python train.py --model="self-supervised image encoder" --dataset="capsule endoscopy frames (Kvasir-Capsule)" --train_examples=42238 --image_size=48 --crop_scale_min=0.3 --horizontal_flip=true --color_jitter=0.4 --method="vicreg" --arch="swin" --norm="layernorm" --norm_position="sandwich" --hidden_act="swiglu" --mlp_ratio=4 --head_dim=64 --fused_qkv=false --bias="qkv" --qk_norm=false --layer_scale_init=1.0 --parallel_block=false --inner_norm=false --moe="top_k" --num_experts=8 --moe_every=2 --expert_mlp_ratio=1 --experts_per_token=1 --shared_expert=false --patch_size=[2, 2] --depths=[3, 3, 3, 3] --widths=[64, 128, 256, 512] --projector_hidden=512 --projector_out=1024 --projector_hidden_layers=1 --optimizer="muon" --muon_scale="match_rms_adamw" --learning_rate=0.005 --momentum=0.95 --nesterov=true --orthogonalizer="newton_schulz_5" --adamw_lr_other_params=0.0021 --max_grad_norm=1.0 --max_steps=5300 --batch_size=256 --epochs=32.1 --lr_schedule="linear" --final_lr_fraction=0.1 --warmup_steps=530 --weight_decay=0.06 --adamw_weight_decay_other_params=0
Rows from block 9 of a small self-supervised image encoder, named by matrix and row number. Rows with one number within an expert belong to one neuron, the router's apart. Each number is 500 + 50 x the weight over its row's rms, rounded and kept within 0 to 999. All counts start at 0. Numbers have three digits each.
Before each expert's rows are labels from the 100 images, of 14848, where the router gives the expert most weight on average: "top examples" is what is common among them. Only what is clearly more common there than usual is listed. The data: capsule endoscopy frames (Kvasir-Capsule).
# router: router (model.blocks.9.mlp.router.weight, 8x512, trained with AdamW), inputs 256-511
# gate: expert gate (model.blocks.9.mlp.gate, 8x512x512), inputs 256-511
# up: expert up (model.blocks.9.mlp.up, 8x512x512), inputs 256-511
# down: expert down (model.blocks.9.mlp.down, 8x512x512, transposed), outputs 256-511

# expert 1
top examples: finding: blood fresh
router.1:540532482420485501452465437514508396407538493452547431549450495553530442582524610578488512513509537534526396558598536519528458514558425511530444514454491477570561443483537461416522492503472461535524540509474463407548443519555424538495488536610525539551599539571473551499553449470566498569550418503594478576457528519432581585442501528461453466537466566491482550474567498460579517363451546510504444506537434546548428462540630452530520547419434493570577457487457609526442463515506393554478545515468428581506568510513523533521488532440451496457428509504520463500491481547443512544480399456546446605464456531456446552546489503489590497559398500522470525562463519499533522433461486480438557435356484568459412476654502558535515378501575500462495503480621508492565407453495524
gate.2:468502493423462481475475531598514426479482602545457452500552513557508594496465510616516481536464597514529355517574486445504532550475457525632477477526502641491455527518538480488531488528553557484576429454565497512543517514485454502527486475649528491592443518506515541506478510388487590421476489580366450496452508500481444462535505531474568469522594542542449466577495530483471553598477458470544492504435469498471480642475432431413520494563562369452464527474459461523458579393561582403445485504497488516500572480524485501470499566495469454534423510486526439476477513551461441476496450472493447398459539503530513457478472474405519508433593520413583611508533581460503518558494480523574485512513509465570515548581453513427471539518543561587517407585529498503343536480496502
up.2:497467512585522534474531476387497602551575417471557513476426481389485459486491497386509481452529428464462620485425524554475450454536530473357508488508496400462522535556451524484458518470438444503515574551491564514434476477530546484484496519404488502428572469484448477507507468586467389559587528456631579503525483491572572532460452474500424505445406409459529510448509469495492484418517483553491510510586512459555485392513579528613497497455455607556587490547557592496530424572433459601514526481494491485448424497494508467547521443507514553482595451499453527522469428445557557572496487551544531609522500472486546525500550519574506567570420411534416412501483433544506492472530557475461522475489488558462514460413506509499523442457501463409451579419453537538575456535517486
down.2:449328593516475532547494586481503439597532440482472485399499561539517486596600472604560537479508534497572476539441516487508502550513513549489522574405435576472535531509550500507565559520580566417500485464529578517461573435473472542512489533490553591489454507517549573609504545455489423497450444378579491433376482483547519451567540564538470496444522449469556449460481539608545503535440515410521484596406495510547558484548450422538401404485520480501478532493471451529519515434556599496453470513562582512564510558534488580461483489534505391504477518550557428586451525448474398514468424531592462444528522476480458495413463537395482499482478540442525453502512558446428487643529384539503562492484527558517477521541519516482510550499448459479529442514472486497462479512510486
gate.3:538525511507469599437552573518495563511581462541533503497546508503424430564418505527468493483404558564509551547549524416436430466401467544576529596527528550528542576461467512493427441555473500586507464444476411556531522614566385504460532461513421454585473501512546523547462452517485505557459460514557545499508412514425555445545510480592494540499435459501551520442493423448556481537426524416528440441488506490513491435548622497509486560482480490402508488555574516493404492516538486457416483493555572419485439502349486560546510517502528440567460424425476461480430445487566480498472564525525503487444494553517581460552518599483369453508473562551483351498521473511566480477488459506480458440538463465621518444551438542520418387536516587545560588520429497483531459500460588
up.3:531534510459479529465500494442516559539610443520585476451502503492441447504408432513439546527353560545530566488617595379434447461413476568540514600556557582485500589420457499559461454546470451557472453459462424525493537569514410491477541472535442404555509490550541460546483483451484464569495536512511541561491489438444598507542488458551491520446479433451596476479517471517457478488434496416526454510508490488513483420561582473448487576516481524412539527502562451501469489481525506428404560456521595400463415515377505552484548480456552417445463471425506503507467434503511543511521589534484528497434506507504597504516466529467384451490467603528493402518490512504592446501520459484486504388515441480566485461517489558486367394556522547514503520552433418462550510454489594
down.3:513539537487506410601487491562484462514438456503471476587584454513571551592507499649474482543531562480563529509551464462506573488560613505487526460573517478556429571477538476498507505496459498429516495491461440443480594495498501523439546504476424471452466497464496507482567556485478460456453496445534538584572555514526539485470521427371520361548525429531580523546530490533450514481537540387538573485450529597593590452558488601485409465483604526430436469506504508442500532500531505482363466581515413438592558489549448452453456434506439405555455461498490470521451481464534531553492455457441521553636497457507480545493470549517567571504524558469486442598570516482525624489495442463557516490535513527517501568532381500553498568442414536563389549500440519476493591501449505

# expert 2
top examples: finding: reduced mucosal view
router.2:580518590507494454507551571577471494520511536488553529524393499516483561571495502521429508526470475550479588565516495464483563485484470516465557465518551466369412503524557437561443544527512511505480413530432399489536464484394554524526508464465500404452456435480491514509531475503479410551491525464529513523502430474442476447585577463488535575494475552551535450500535491619399527509538470515437485599594557590546522471483443500481407485469441518454356552542460513441550505401496518457553500460497519486562546494508527552473523420549586459442489610532505533457504581534574508476503597538423510469514449514461446513488550506466453427482515490508502467518465504488476421520477463515594577519605531533573557431420523511532553580469489446568555483354442494477526544601433457
gate.2:463546475561571461546453573465504376482496382605492485595480407458418539529511446466482443449539490463504471499560530553514505501516419496505496501539469506583541491410581447389476523555509576560599486492534438477480471500511548544485486503497503496539511514493480418458479456492400442441537535493516504532443514474573515454480579565485534524536525563540480451456617475595617549510566471442385469485619591484525447493534482512508640522485528502553466548517496554331524500451537542562522507504582460481456573473452465478478483477501478485494587518515574544439508547435538503450489542490444541413638519489502517522518572472511502565532430473543531632617541517462517492415482531546503517520583522501458546419449407543519485495474465581513499483583475473492484474544479440
up.2:547509466404492512391553403513553579473555568418500531464471552574455535475493550453554549573548530497459456441500416461526448544526540470521509491440550478423473522579401520581430413411390418446436531459429555552526576474521432485535513547500492539382500493472494559568573493452570549439505507487512537485603513546438506543520411443512414421424395464487494541527408527476420437547492594501568488473451403507493549477530474564494428451566468591447496476490541445657470499536529403448460526503445557554508420494499532497458502513605529498508460500507445467528514419583511578550571490464529459507412510539525477497500486486496356423447540469435541441365487526588488544543448500467511498472433475473556442549559563498533478431493555424487562510446531479528486545465526605
down.2:521409531516403545487491446493541535417477514550510591487545426515497444521523447513593455471481479484504477497520538493577520497450486449562506482466543622585518463460428420490497519578522582466463530535568444441363480458487544442540509637482516515504513443498512564497550498373508465440457489479494542524505495509451595495466457479425471450553478546488476430508536542423475546490517491559556511459468602553583550509447483473553493601501454505571441502537404578440457470378523477518538521479532543457589474496506496479543522498494494425537502475527479434539495432501493512551565481434472547475462522476515342525474463503448496494574516509494505542467432428534465547560504511509462493519496458547457517477534495546504457493530416435581550457454542502474530439568475480
gate.3:515554454476484415546591465577479537540506533509338501485434518596472547459549448541525504462463490459408519493532530614536457507529442529533447516483425529484476513553485494548526541461397533452500517403433502487534551578467491520533421486491443457562539497438495585582564540452565477492419583545506518573500521469593521513549496541519446619522443541393507521527586500454434571433489516458523544456565500470463479543498494491479531442534499478431457482482420502494560474474552474479504562482507554441580520508568516485606516512548482591390485505466494572420471433536543446575500478561449466482522569512390460527559458516424483474402487513460449554513550462489459510459520433460506554489555467353524561498544527448495436514555460454446492395503537466516514508516654436
up.3:490475420431452477497439496497519488523522464572502456532414441517521456583467469507484498520505562538449447576482467455494507479508464459436492489484454494505523549398492524506497631418561487548522514482516409428504480512489570458541565416634477482521535459474476403551539536580457477473472484467550529498519379502573564444520454466484473411460533550492498537494486545482486542429474462420438487466506552542511543503435599551531416573502614522533494522506418545453429502470479448447462515480404504470519420510498490558539586535446478565530486530579503545396531545467519490447534537538564456568497570524508545498540537582470551588577471510451478523465494474533489468439600536494439572526430493434452452511447441546510439508395471543432538529521512451489476503445482378
down.3:439432502531435466560498422569456574426547531526478438543548491478416559465543534455560524594463543395625569507520445510566465494545465392469512608433502553465522478400459479525481503464514539459440571434514518456566461533558545524518490444542477515431360510469572677445496516414514454444466499563470482524486466530501419495524510587458553447522477503446521386436517478499534508595586504506484572457543480439553509507490464379575520551577472460500628527440427417459450515490435466460610473513472464454519499563632489530468518473496540530450471490545582628500489504430460402603481537593486512549524479538450452530442457517511446465522496528486567525481501427449471551488459508454569502465461517475538541446516475531540403431451443533542439542577437531505545486571453511

# expert 6
top examples: finding: reduced mucosal view
router.6:532503533497490377522423510497453502482511478452515536604438509450497545485492468520568477522463520546443494523488504551533489520463512451466529479496510490406522437500463480484494489470468434559435627551437463542577490417455418513504513482571427437456628533411549481524513490502557499514548460424515508559559505523518477483492450434485475560502490488415491545403539500463485574474451484485495481559578436438523404592481508447478434467537442529540547438546433500517500541501435376482571592441471448591478565465471472565473445618519521504401573506564495523503633469510449480539386447574480486363505448489440447469417480519497589519574539398509451565421489510479589491557492494469529465441476415579526520435538511500459489517485587470543556509485567534548519518424421449
gate.2:484526606479554498462628582416531556455581427497506436560499485417401407616483525552509508520525498529497468509454544477526408488531505551490599490557518570432540471600520484470542542513563460522531528488418564496477485659548537538530540502510530532521472484460444507487499437536602518474590527382453571464476590447529526507464639478443442467517485536527464567560447516500435526385622416485521532502541566535525510517480442494467442451435593451438487523504512465457502513518400531575612445489489509374551543481522600496541448504475461507492515459526508494513532468420658456494550531488423425480447553382535507466528504521455454614567504412510465486478391483453500518605517505530541560529549501471429479468552621496481494451488523407471507571521392467418516555524487499
up.2:472548405538475527520478515543484420527395476497517501513577503511643560484525527459492361471452535465538533461499494595498499492465497468560522566408590487440456537484514553420479419519396541511537456614547527432484522429485453552492484558551516450441527488541584517580561545474433467474548556518520477528533474508503439503510383490468547430483571405552521485546535491464541495504407575515464399597476416437512469516499464499441484537504394566522450565518490511539475476447519531444438532440477439514453496590453480466460523499465451452530436570494472539502431597573391476482464534582535609427493547571509542463446450454557540459543513514494556400552439468521509509538454519476432566527485427409555506428411428480501534541529534556484464441399573509569521515450487539
down.2:520446485486517525459480481573583481580467507452542460572471454506480451418437546475491513453439472494569530472539521499469513496573510501494461457554423521648514539500480450470468575513519527464512514555501449436455494495425486524518584411436577544495535484567493513562502477456537555535576560545500555505511570563452508479457425555502490451483509350471496566402511477469482462478539512509542551460589505548425478507434402469575440476521467509514481500497551552490473484516453471461538510558536522388358531441446474511448539555497438466420465573519545431498523513556423490500498513440458442531509423529555553522460534604556472498611350541621436477437513527429530508490414413539408425547503459522529491496500580496482402565550469590496539542468439462564493512504502568
gate.3:473411547546516557635499505567546566436526553545477433469506438506597491582501566585505495543553540474553569545492510462482411507540503588505358567456534552534378450459518513569502492593504550486470495458451447428443484523444546496546481497488480564518478507486445524509547488513406412488475475453476440528440461538534441475416612516493521487507560428513463593444412487449532475472427488515502500570393572558530517557499453450529519492441565576414521420512489422522475501507451518478543571478504457481532488466508575530406454489520540459591475573461396587469499500577559425523597552449531521386543543440558473498493540454558423441403341478465549506474469447415473551453389499510363515494475443502555516513520519598537536453551573535498614500540394465494534520488450486
up.3:497512473582433509569528560562467572407502593514458562469543461537568530514480501525481498533466561507583549549546482463357473526500520528522396489465476520540578442515576568464464423547553543514508506469453404502436562433532515549510532471602560519442462474415439545523600481469455463434520555464507450421543438540498486524449602408510532609461604547488467516435499413472526492522418505428487470551450447511461601488478571473496527439520490497457501419471475469507440404529446454529514546392460480484554429494493503510527434497571499454555477580489437540424459502508562504521576524501466554393515585458477481497402521479498570473362429507420524541600474523523470614501477587478472447503471403551552558502494403603551521494479519500515525489571457466525566479504434505
down.3:567463480473345489561550480434532546393576578467457462490484491463487539495484517503453497572471488580479483458430524619475392502427449561533605616489537518423531500462439508522504507506500454528474422473558507461474450440549491478507534577531524500513501587477492481559446514545481566499563488539530504450481528509526487533589555465539529483485581521594580440475563430545504465524422478499440614514508530486375547538508476449462494525571498444465569515502527492485466487517488489451527479485598482500434537495487596477448487594566430490514485431474512537534559540375543464500490574471435549383470528519455513547540416548439419476426459566465457470490562575440510453490466442452515485508534542530500516488617459507531500529491490469526414511463483471545415434531509501