Weights of a small self-supervised image encoder: 48-pixel images, muon at rate 0.005.
Rows from expert 6 of block 7, named by matrix and row number. Rows with one number belong to one neuron. Each number is 128 + 24 x the weight over its row's rms, rounded and kept within 0 to 255. All counts start at 0. After the name is the row's rms in percent of the matrix's.
# gate: expert gate (model.blocks.7.mlp.gate, 8x256x256), inputs 128-255
# up: expert up (model.blocks.7.mlp.up, 8x256x256), inputs 128-255
# down: expert down (model.blocks.7.mlp.down, 8x256x256, transposed), outputs 128-255
gate.34 049 [112 122 136 151 175 123 131 170 116 160 104 138 124 147 101 127 142 113 163 135 159  99 126 140 162 144 160  91 124 108 116 140 114 105 120 175 119 146 134 152 110 118 144 138 139 121 127 173 100 148  91 131 125 122 139 148 122 156 130 170 139 142 137 152 114 152 160 118 134 148  67  96 111 136 111 124 133 143 138 159 138 124 174 145 136 145 146 148 143 119 143 108 108 139 176 156 111 124 117 154 139 127 113 114 107 142 129  94 167 121 119 141  96  94 116 151  97  97 129 135 104 188 131 141  94 138  84 133]
up.34 051 [163 110 159  85 119  98 133 121 136 113 117 120 116 102 155 137 128 124 131  91 124 157  86 129 123 135 127 102 138  98 105  95 146 149  81 122 128 104 135 162 137  87 136  71 102 137 124 112  97 148 144 165 120 145 102 187 154 159 111 119 155 127 113 101 145 146 105 105 146 154 151 159 107  98 152 140 163  95 100 126 125 126 120  93 141 118 126 127  69 139 137 122 139 126 112 122 111  70 165  90 125 147 185 130 148 139 129 159  94 105 126 173 174 150 163 107  92 145 114 107 100 105 188 133  97 109 167 120]
down.34 041 [128 135 146 120 132 111 109  85 174 132 117 130 162  81 132 141 136 130 144 106 145 111 132 149 168 142  90 122 166 112 133 104  89 167 128 141 115 152 119 148 134 173 121 107  98 140 116 150 149 159 120 139 106 133 142  99 167 134 126 160 128 178 101 120 137 107  94 140 168 156  96 130 178 144 124 123 127 125 158 109 178  98 110 136 116 107  99 102 121 140 157 129 130 112  59 148 137 141 174 115 111 137 181 125 145 147 138 117  97 147 150 142 150  85 104 133 133 149 154 170 100 144  96 125 107 135 160 118]
gate.35 131 [134 100 170 142 115 147 104 106 169  95 110 148 139 115 172 152 187 139 107 104 123 149  96 179 106 130 181 160 102 124 106  90 153 148 109 156 120 110 113 134  96 123 120 142 104 140 118 170 125 106  98 131  99 106 122  99 157 139 109  95 144 109 137  82 148 143 148 131 150 128 115 145 123 110 119 129 137 167 106 138  81 109 113  96 110 162  76 130 158 125 116 102 134 114 175 151  98 118 137 139 108 137 135  71 108 150 137 144 146 127 133 131 150 124 119  71 145 132 130 126 139 148 118 132 122 125 124 113]
up.35 131 [133 178 103  87 130 120 104 147  70 136 152  74 178 128 118  88  66 132 137 151 147 111 143  84 152 118 130 108 121  99 141 166 114  96 130  88 105 111 131 120 137 151 149 125 140 117 122 116 129 160 166 158 137 124 119 171  89 139 123 180 120 115 117 194 113 138 133 118 110 106 139  83 134 168 132 148 126  67 126 102 116 129 129 162 164 107 165 134  99 121 145 171 151  96 116 113 140 107 138 140 165  74 123 210 120 117 139 117 119 133 150 123 109 143 140 194 106 119 132 133 126 130 107 138 138 146 122 153]
down.35 133 [130 143 133 119 143 122 152 159 100 159 119  85 104 126 150 116 132  97 136 173 153 167 145 128 143 129 128 180 144 119 162 106 125 117 121 144 146 134 158 144 145 111 137 132 108 152 140 138 131 114 125 132 144 158 117  85 176  91 158 148 143 112 102 135 162 138 131 122 173 137 138 138 107 121 144 159  95 108 107 116 109 106 125 107 116 109 151 129 101 115 110 129 107 147 112 112 117 103 132 139 140 114 117  98 163 125 136 109 110 136 101 103 102 201  83 120  73 120 114  92 106 126 109 136 156 130 150 121]
gate.36 123 [102 105 149 176 146 118 143  86 144 137 135 115 102 126 117 170 133 146 158 110 141 184 182 154 128 116 131 152  91 124 104 155 133 115  94 118 149 146 110 100 125 105 121 152 138  98  95  98 156 124 161 114 163 129 129 143 132 162 135 105 107 141 176 136  94 131 152 108 116 120 160 136 120 117 107 121 142 146  74 126 100 142 154 118 127 168 151  98 105 146 107 106 149 132 111 147 129 150 126 128 138 142  86  81 130 110 151 101 102 162 127 108 114 110 136 131 168 111 156 128 110  94 109  86 101 139 119 120]
up.36 124 [ 94 108 173 169 130 126 139  82 144 142 136 113 107 114 129 150 119 142 168 103 154 197 153 149 127 104 139 144  89 114  90 151 144 122 101 114 154 142 108  90 123  95 108 152 137 101 125  81 150 126 147 120 160 129 123 150 128 162 148 111 127 127 181 150 106 115 154 109 120 124 158 139 100 109 107 122 115 151  56 102 104 146 152 127 150 165 144 106 120 154 106 117 147 122  99 145 131 145 134 137 149 153 111  80 131 121 122 100 103 150 112 122 135 119 134 133 164 113 153 131 118 122 117  86  99 129 126 119]
down.36 128 [115 193  92 110 110 103  99 137 149 111 118 133 115 136  89 118 114 156 124 117 102 138  86 101 126 134 121 122 111 154 148  85 146 128 133 118  98 101 101 133 136 156 113 123  83 104 182 125 166 141 103 153 144 122 140  90 108 168 166 155 178 157 145 121 124 108 123 125 108 168 151 156 106 133 143 127  95 124 115 151 171 153 119 125  99 147 124 148 160 137 128 151 131 115  90 130 158 113  82  99 123 126 122 176 125 128 107 146 135 160 158 164 163  90 130 123 148 148 153 149 134 121 129 131 114 139 119 117]
gate.37 109 [137 130 109 139 117  97  87 152 204 169 119 143 136 132 109  64 101 129 119 142 117 117 128 125 133 123 120 129 138 143 165 130 169 107 117 106 139 127 101 160 159 121 112 136 129  68 162 128 116 159 127 119 116 175 104 155 146  89  77 123 120 152 107 106 150 132 103 125 101 101 121 154 142 136 120 122 133 154  97 132 105 125 142 104 108 105 153 142 103 148 188 135  70 155 133 124 115 139 123 135 122 107 166 138 105  90 103 123 107 112 128 152 163  98 138 161 128 156 137 163 115 144 145 143 185 108 122 125]
up.37 116 [108 146 101 146 103  92 106 160 180 147 141 129 144 106 135 111 128 161  93 151 135  96 103 128 129 114 103 143 180 153 154 156 163 116 140 102 105 111 131 130 178 111 104 139  93  75 156 142 130 173 140 135 174 185 114 105 160 135  66 119 113 142 116 125 125 134 117 132  95  95  97 147 162 118 125  94 126 163 134 120 107 160 144  99 115 120 171 130 116 105 168 135  84 117 159 138 137 132 117 139 149 136 166 130 119 119 101 104 101 116 107 145 132  93 154 160 126 147 160 172  97 139 148 127 194 122 133 140]
down.37 121 [132 121 140 118 158 134 112 153 171 155 147  99 126 126 113 119 114 118 122 133 142 128 107 117 111 146 126 159  83 100  78 156 125 164 121 156 126 121 136 126 128 160 153 106 174 142 118 100 142 131 136 116 112 126 162 127  78  99 129 121  82  71 120 132 173 118 177  84 105 140 149 132  88 134  99 124  83 161 151 120 126 146 158 150 155 157 109 134  93 139 142 157 124 103 128  90 171 113 120 117  98 139  97 159 103 151 127 162 164 129 111 153 160 120 156 133 147 110 141 119 161  93 141 127 132 117 120 170]
gate.38 123 [117 127 150 132  87 114 115 166 106 136 114 147 125 148 133 129 146  99 156 148 167 134  94 106 143 127 167 145 119 136  59  99 134  90 160 126 127 122 115 138 162 134 136 140 106 106 117 113 122 135 138  92 130 188 114 165 110 124 123 137 104 127 156  64 148 109 117 108 145 116 104  98 113 152  91  81 110 122 137 153 125 149  99 119 138 122 152 137 170 149 164 140 126 124 135 103 147 118 131 175 103 156 156 131 111 136 176 128 113 110 172 116 132 153 146 103 104 142 147 139 163 128 131 118  88 135 119 122]
up.38 116 [136 138 119 155 109 134 100 146  98 150  82 123 110 135 130 120 143 125 133 151 142 134 109 114 153 142 148 139 124 159  98 100 133  81 146 121 128 146 148 131 144 134 157 125  91  87 122 111 130 146 124 106 156 178 102 160 116 120 138 110 103 156 120  88 170 111 118 128 153 115 141  88 114 149 103  82  85 150 133 166  84 134 107 109 126 107 181 160 173 160 145 111 143 151 135 110 161 115 107 174 145 126 138 121 115 139 159 132 120  82 141 138 108 145 127 106  90 141 170 151 173 140 108 119  87 145 148 103]
down.38 117 [122 158 131 125  94  95 123 123 164 146 136 111 116  87 128 157 113 125 163 148 105  94 170 113 157 153 108 116 111 108 120 138 105 102 134 131 131 102 121 146  94 114 166 158 152 158 126 172  98 110 171 161 112 141 114 102 109 132 115 158 131 103 112 136 137 132 109 128 146 135 108 121 104 128 158 127  69 132 158 109 142  97 122 135 143 156  78  92 107  75 123 144 131 134 143 129 123 107  80 154 158 157  99 118 146 144 164 128 202 112 122 179 140 140 155 144  94 121 111 119 146 146 121 137 102 118 117 139]
gate.39 092 [120 171 125 119 154 141 145 128 140 136  85 136 109 135 109  80 167  89 123 151  91 155 160 156  74 128 148  94 181 128 133 143 138 164 107 103 105 138 145 118 147 144 121 121 149 155 146 101 118 125 110 132 167 154 164 151  81 144 108 120 137 181 120 111  93 103 119 121 134 177 101 163 101 122  99 109 133 112 123 113 144 112 175 124 122 154 131 115 143 150 140 110 113 138 129 134 120 145 175 135 132 163 120 120 139 144 167 171 117 172  89 174 156 184 136 145 140 109 138 146 123  95 136 166 108  84 138 139]
up.39 090 [106  83 128 153  92 139 156 105 114 126 150 141 142 139 185 173 102 157 129 125 150  86 123 107 113 153 145 177 114 178 124 106 112 115 103 138 110 101 111 121 130 120 146 153  99 122 109 136 165 137 135 166 114 145 123  84 145 155 151  96 114 137 120 130  94 154  97 122 115 137 118 109 111 140 171 124  86 126 116 145 114 185  97 124 153  96 121 154 122 143 147 115 141 107 107 131 116 136  91 124 154 108 136 104 131 113 174 103 100 149 136 124 103 139 127 119 163 141 142 109  76 108 122 140 205 143 135 139]
down.39 085 [128 174 111  69 102 109 159 106  88 148 161 127 157 142 137 186 115 129 106 162 115 132 167 184 130 169 103 146 118 149 115 122 130 115 124 154  99 125 105 117 110  72 154 112  92 117 148 119 143 117  81 133 144 149 105 118 116 158 170 139 116 193 145 129 116 145 118 130 137 136 162 124 119 122 109 113 106 124 146 112 162 114 123 131 150 109 155  99 143 112  97 150 119 148 148 145 145 122 104 119 141  91 106 137 150 144  90 148 114 150 107 168 121 123 155 128 144 168 113 109 153  97 158 136 141 100 102 119]
gate.40 116 [125 151 111 134 153 124 127 130 137 129 143 175 157 134  71 100  82  93 150  99 166 141 115 142 119  99  62 120 133  99 143 151 119 104 153 124 123 151 161  80 140 142 135 176 146 136 132 141 154 127 156 167 125  96 177 186 152 109 117 104 114 128 134 132 105 113 126 138  91 114 132 137 121 150 130 106 132 131 100  98  98 127 131 141 166 121 142 106 139  86 140 114 128 129 139 113 129 150 124 141 111 143 134 120 151 130 151 125 100  87 143 122 126 167  97 118 148 161 124 155 184  88 107 149  72 131 131 107]
up.40 118 [133  90 139 139 147 180 142 149 163 118 123 137 154 135 120 133 132 121 143  90 123 104  90  78 127 133 112  67 145 121 128 102 156  95 178 142 165 142 116 125 151 146 124 155 133 123 167 119 160  67 103  83 171 165 121 141 159 131 121 128 163 170 107 117 113 163 134 126 146 131 139 129 129 142 111  87 140 125 112 118 112 153 154 110 125 168 125 147 128 144 164 155 135  89 117  91  95 107 109 169 111 129 133 122  95 110 166 152 111 123 133 116  93 127 138  97 106 145 168 122 129 111 136 166  84 118 142 151]
down.40 120 [118 141 120 174 118 127 128 129  71 132 120 155 107 141 134 150 155 146 103  68 110 121 136 116 180 145 136 131  99 121 115 181 118 136 140 151 125 139  96 105 165 142 120 129 117 110 132  63 117 132 113 109 135 177 107 128 101 135 138 181 104  94 126 154 149 113 125 127 107 137 100 144 120 150 118 130 155 126 158 117 163 133 102 178 109 151  86 133 139 159 122 152 150 135 123 115 103 108 146 107 166 120  95 167 111 144 115 129 129 123 101 155 134  80 109 134 134 111  93 137 120 111 175 112 126 124 157 133]
gate.41 051 [118 188 111 143 189 117 129 104 148 128 133 123 101  53  91 121 128 159  81 124 143 182 135 162 128 102  94  57 103 130 122 135 139 107  98 121 102 167 119 135 125 112 114 141 104 149 163 144 101 136 150 137 147 114 100 147 162 138 117 108 178 111 122 127 124  94 142  96 160 156 126 120 118 110 146 149 127 166 176 159  70 154 121 148 176 150 120 160  96 133 109 111 132  97 108 126 129 125 128  56 167 101 121 134 123 140 136 125 123  85 144 143 147 107 111 118 142 126 131  95 129 108 149 134 107 102 117 137]
up.41 050 [128 131 134 160 144  92 139 128 160 127  92 137 131 121 111  98 142 132 119 108 124 201 130 186 129 137 130 128 107 155 155 129 123 125 135 131 127 115 120  97 147 137 132 129 143 154 140 144 109  91 118 141 146 160 125 158 100 145 162 108 136 141  84 142 167 119 111 131 152 138 138 128 143 112 132 124 106  93 160 165 137 165 116 129 118 118 103 188 151 124  94 110 116 131 130 170 121 111 150 117 144  94 128 134 102 115 157 113 142 108 105 150  90 163 144 118 122 118 156 140 105 105 189 128 146  92 134 153]
down.41 035 [117 133 134 183 140 129 174 118  97 142 120 146 131 156 162 127 147 122 118 135 148 172  86 114 134  79 123 103 145 137 145 181  76 143 156 116 114 113 117 128 132 153 104 121 133 137 117  99 120 120  84 148 175 159 142 132  96 136 143 132 156  90 117 119 135  95 120 102 104 102 115 106  97 150 100 128 157 171 126 107 121 120 168  59 101 141 128  96 108  93 136 113 143 103 137 129 101  90 107 151 110 156 106 117 110  93 141 180 104 120 131 173 137 137 118 112  85 101  86  38 128 125 128 150 136 130 126 145]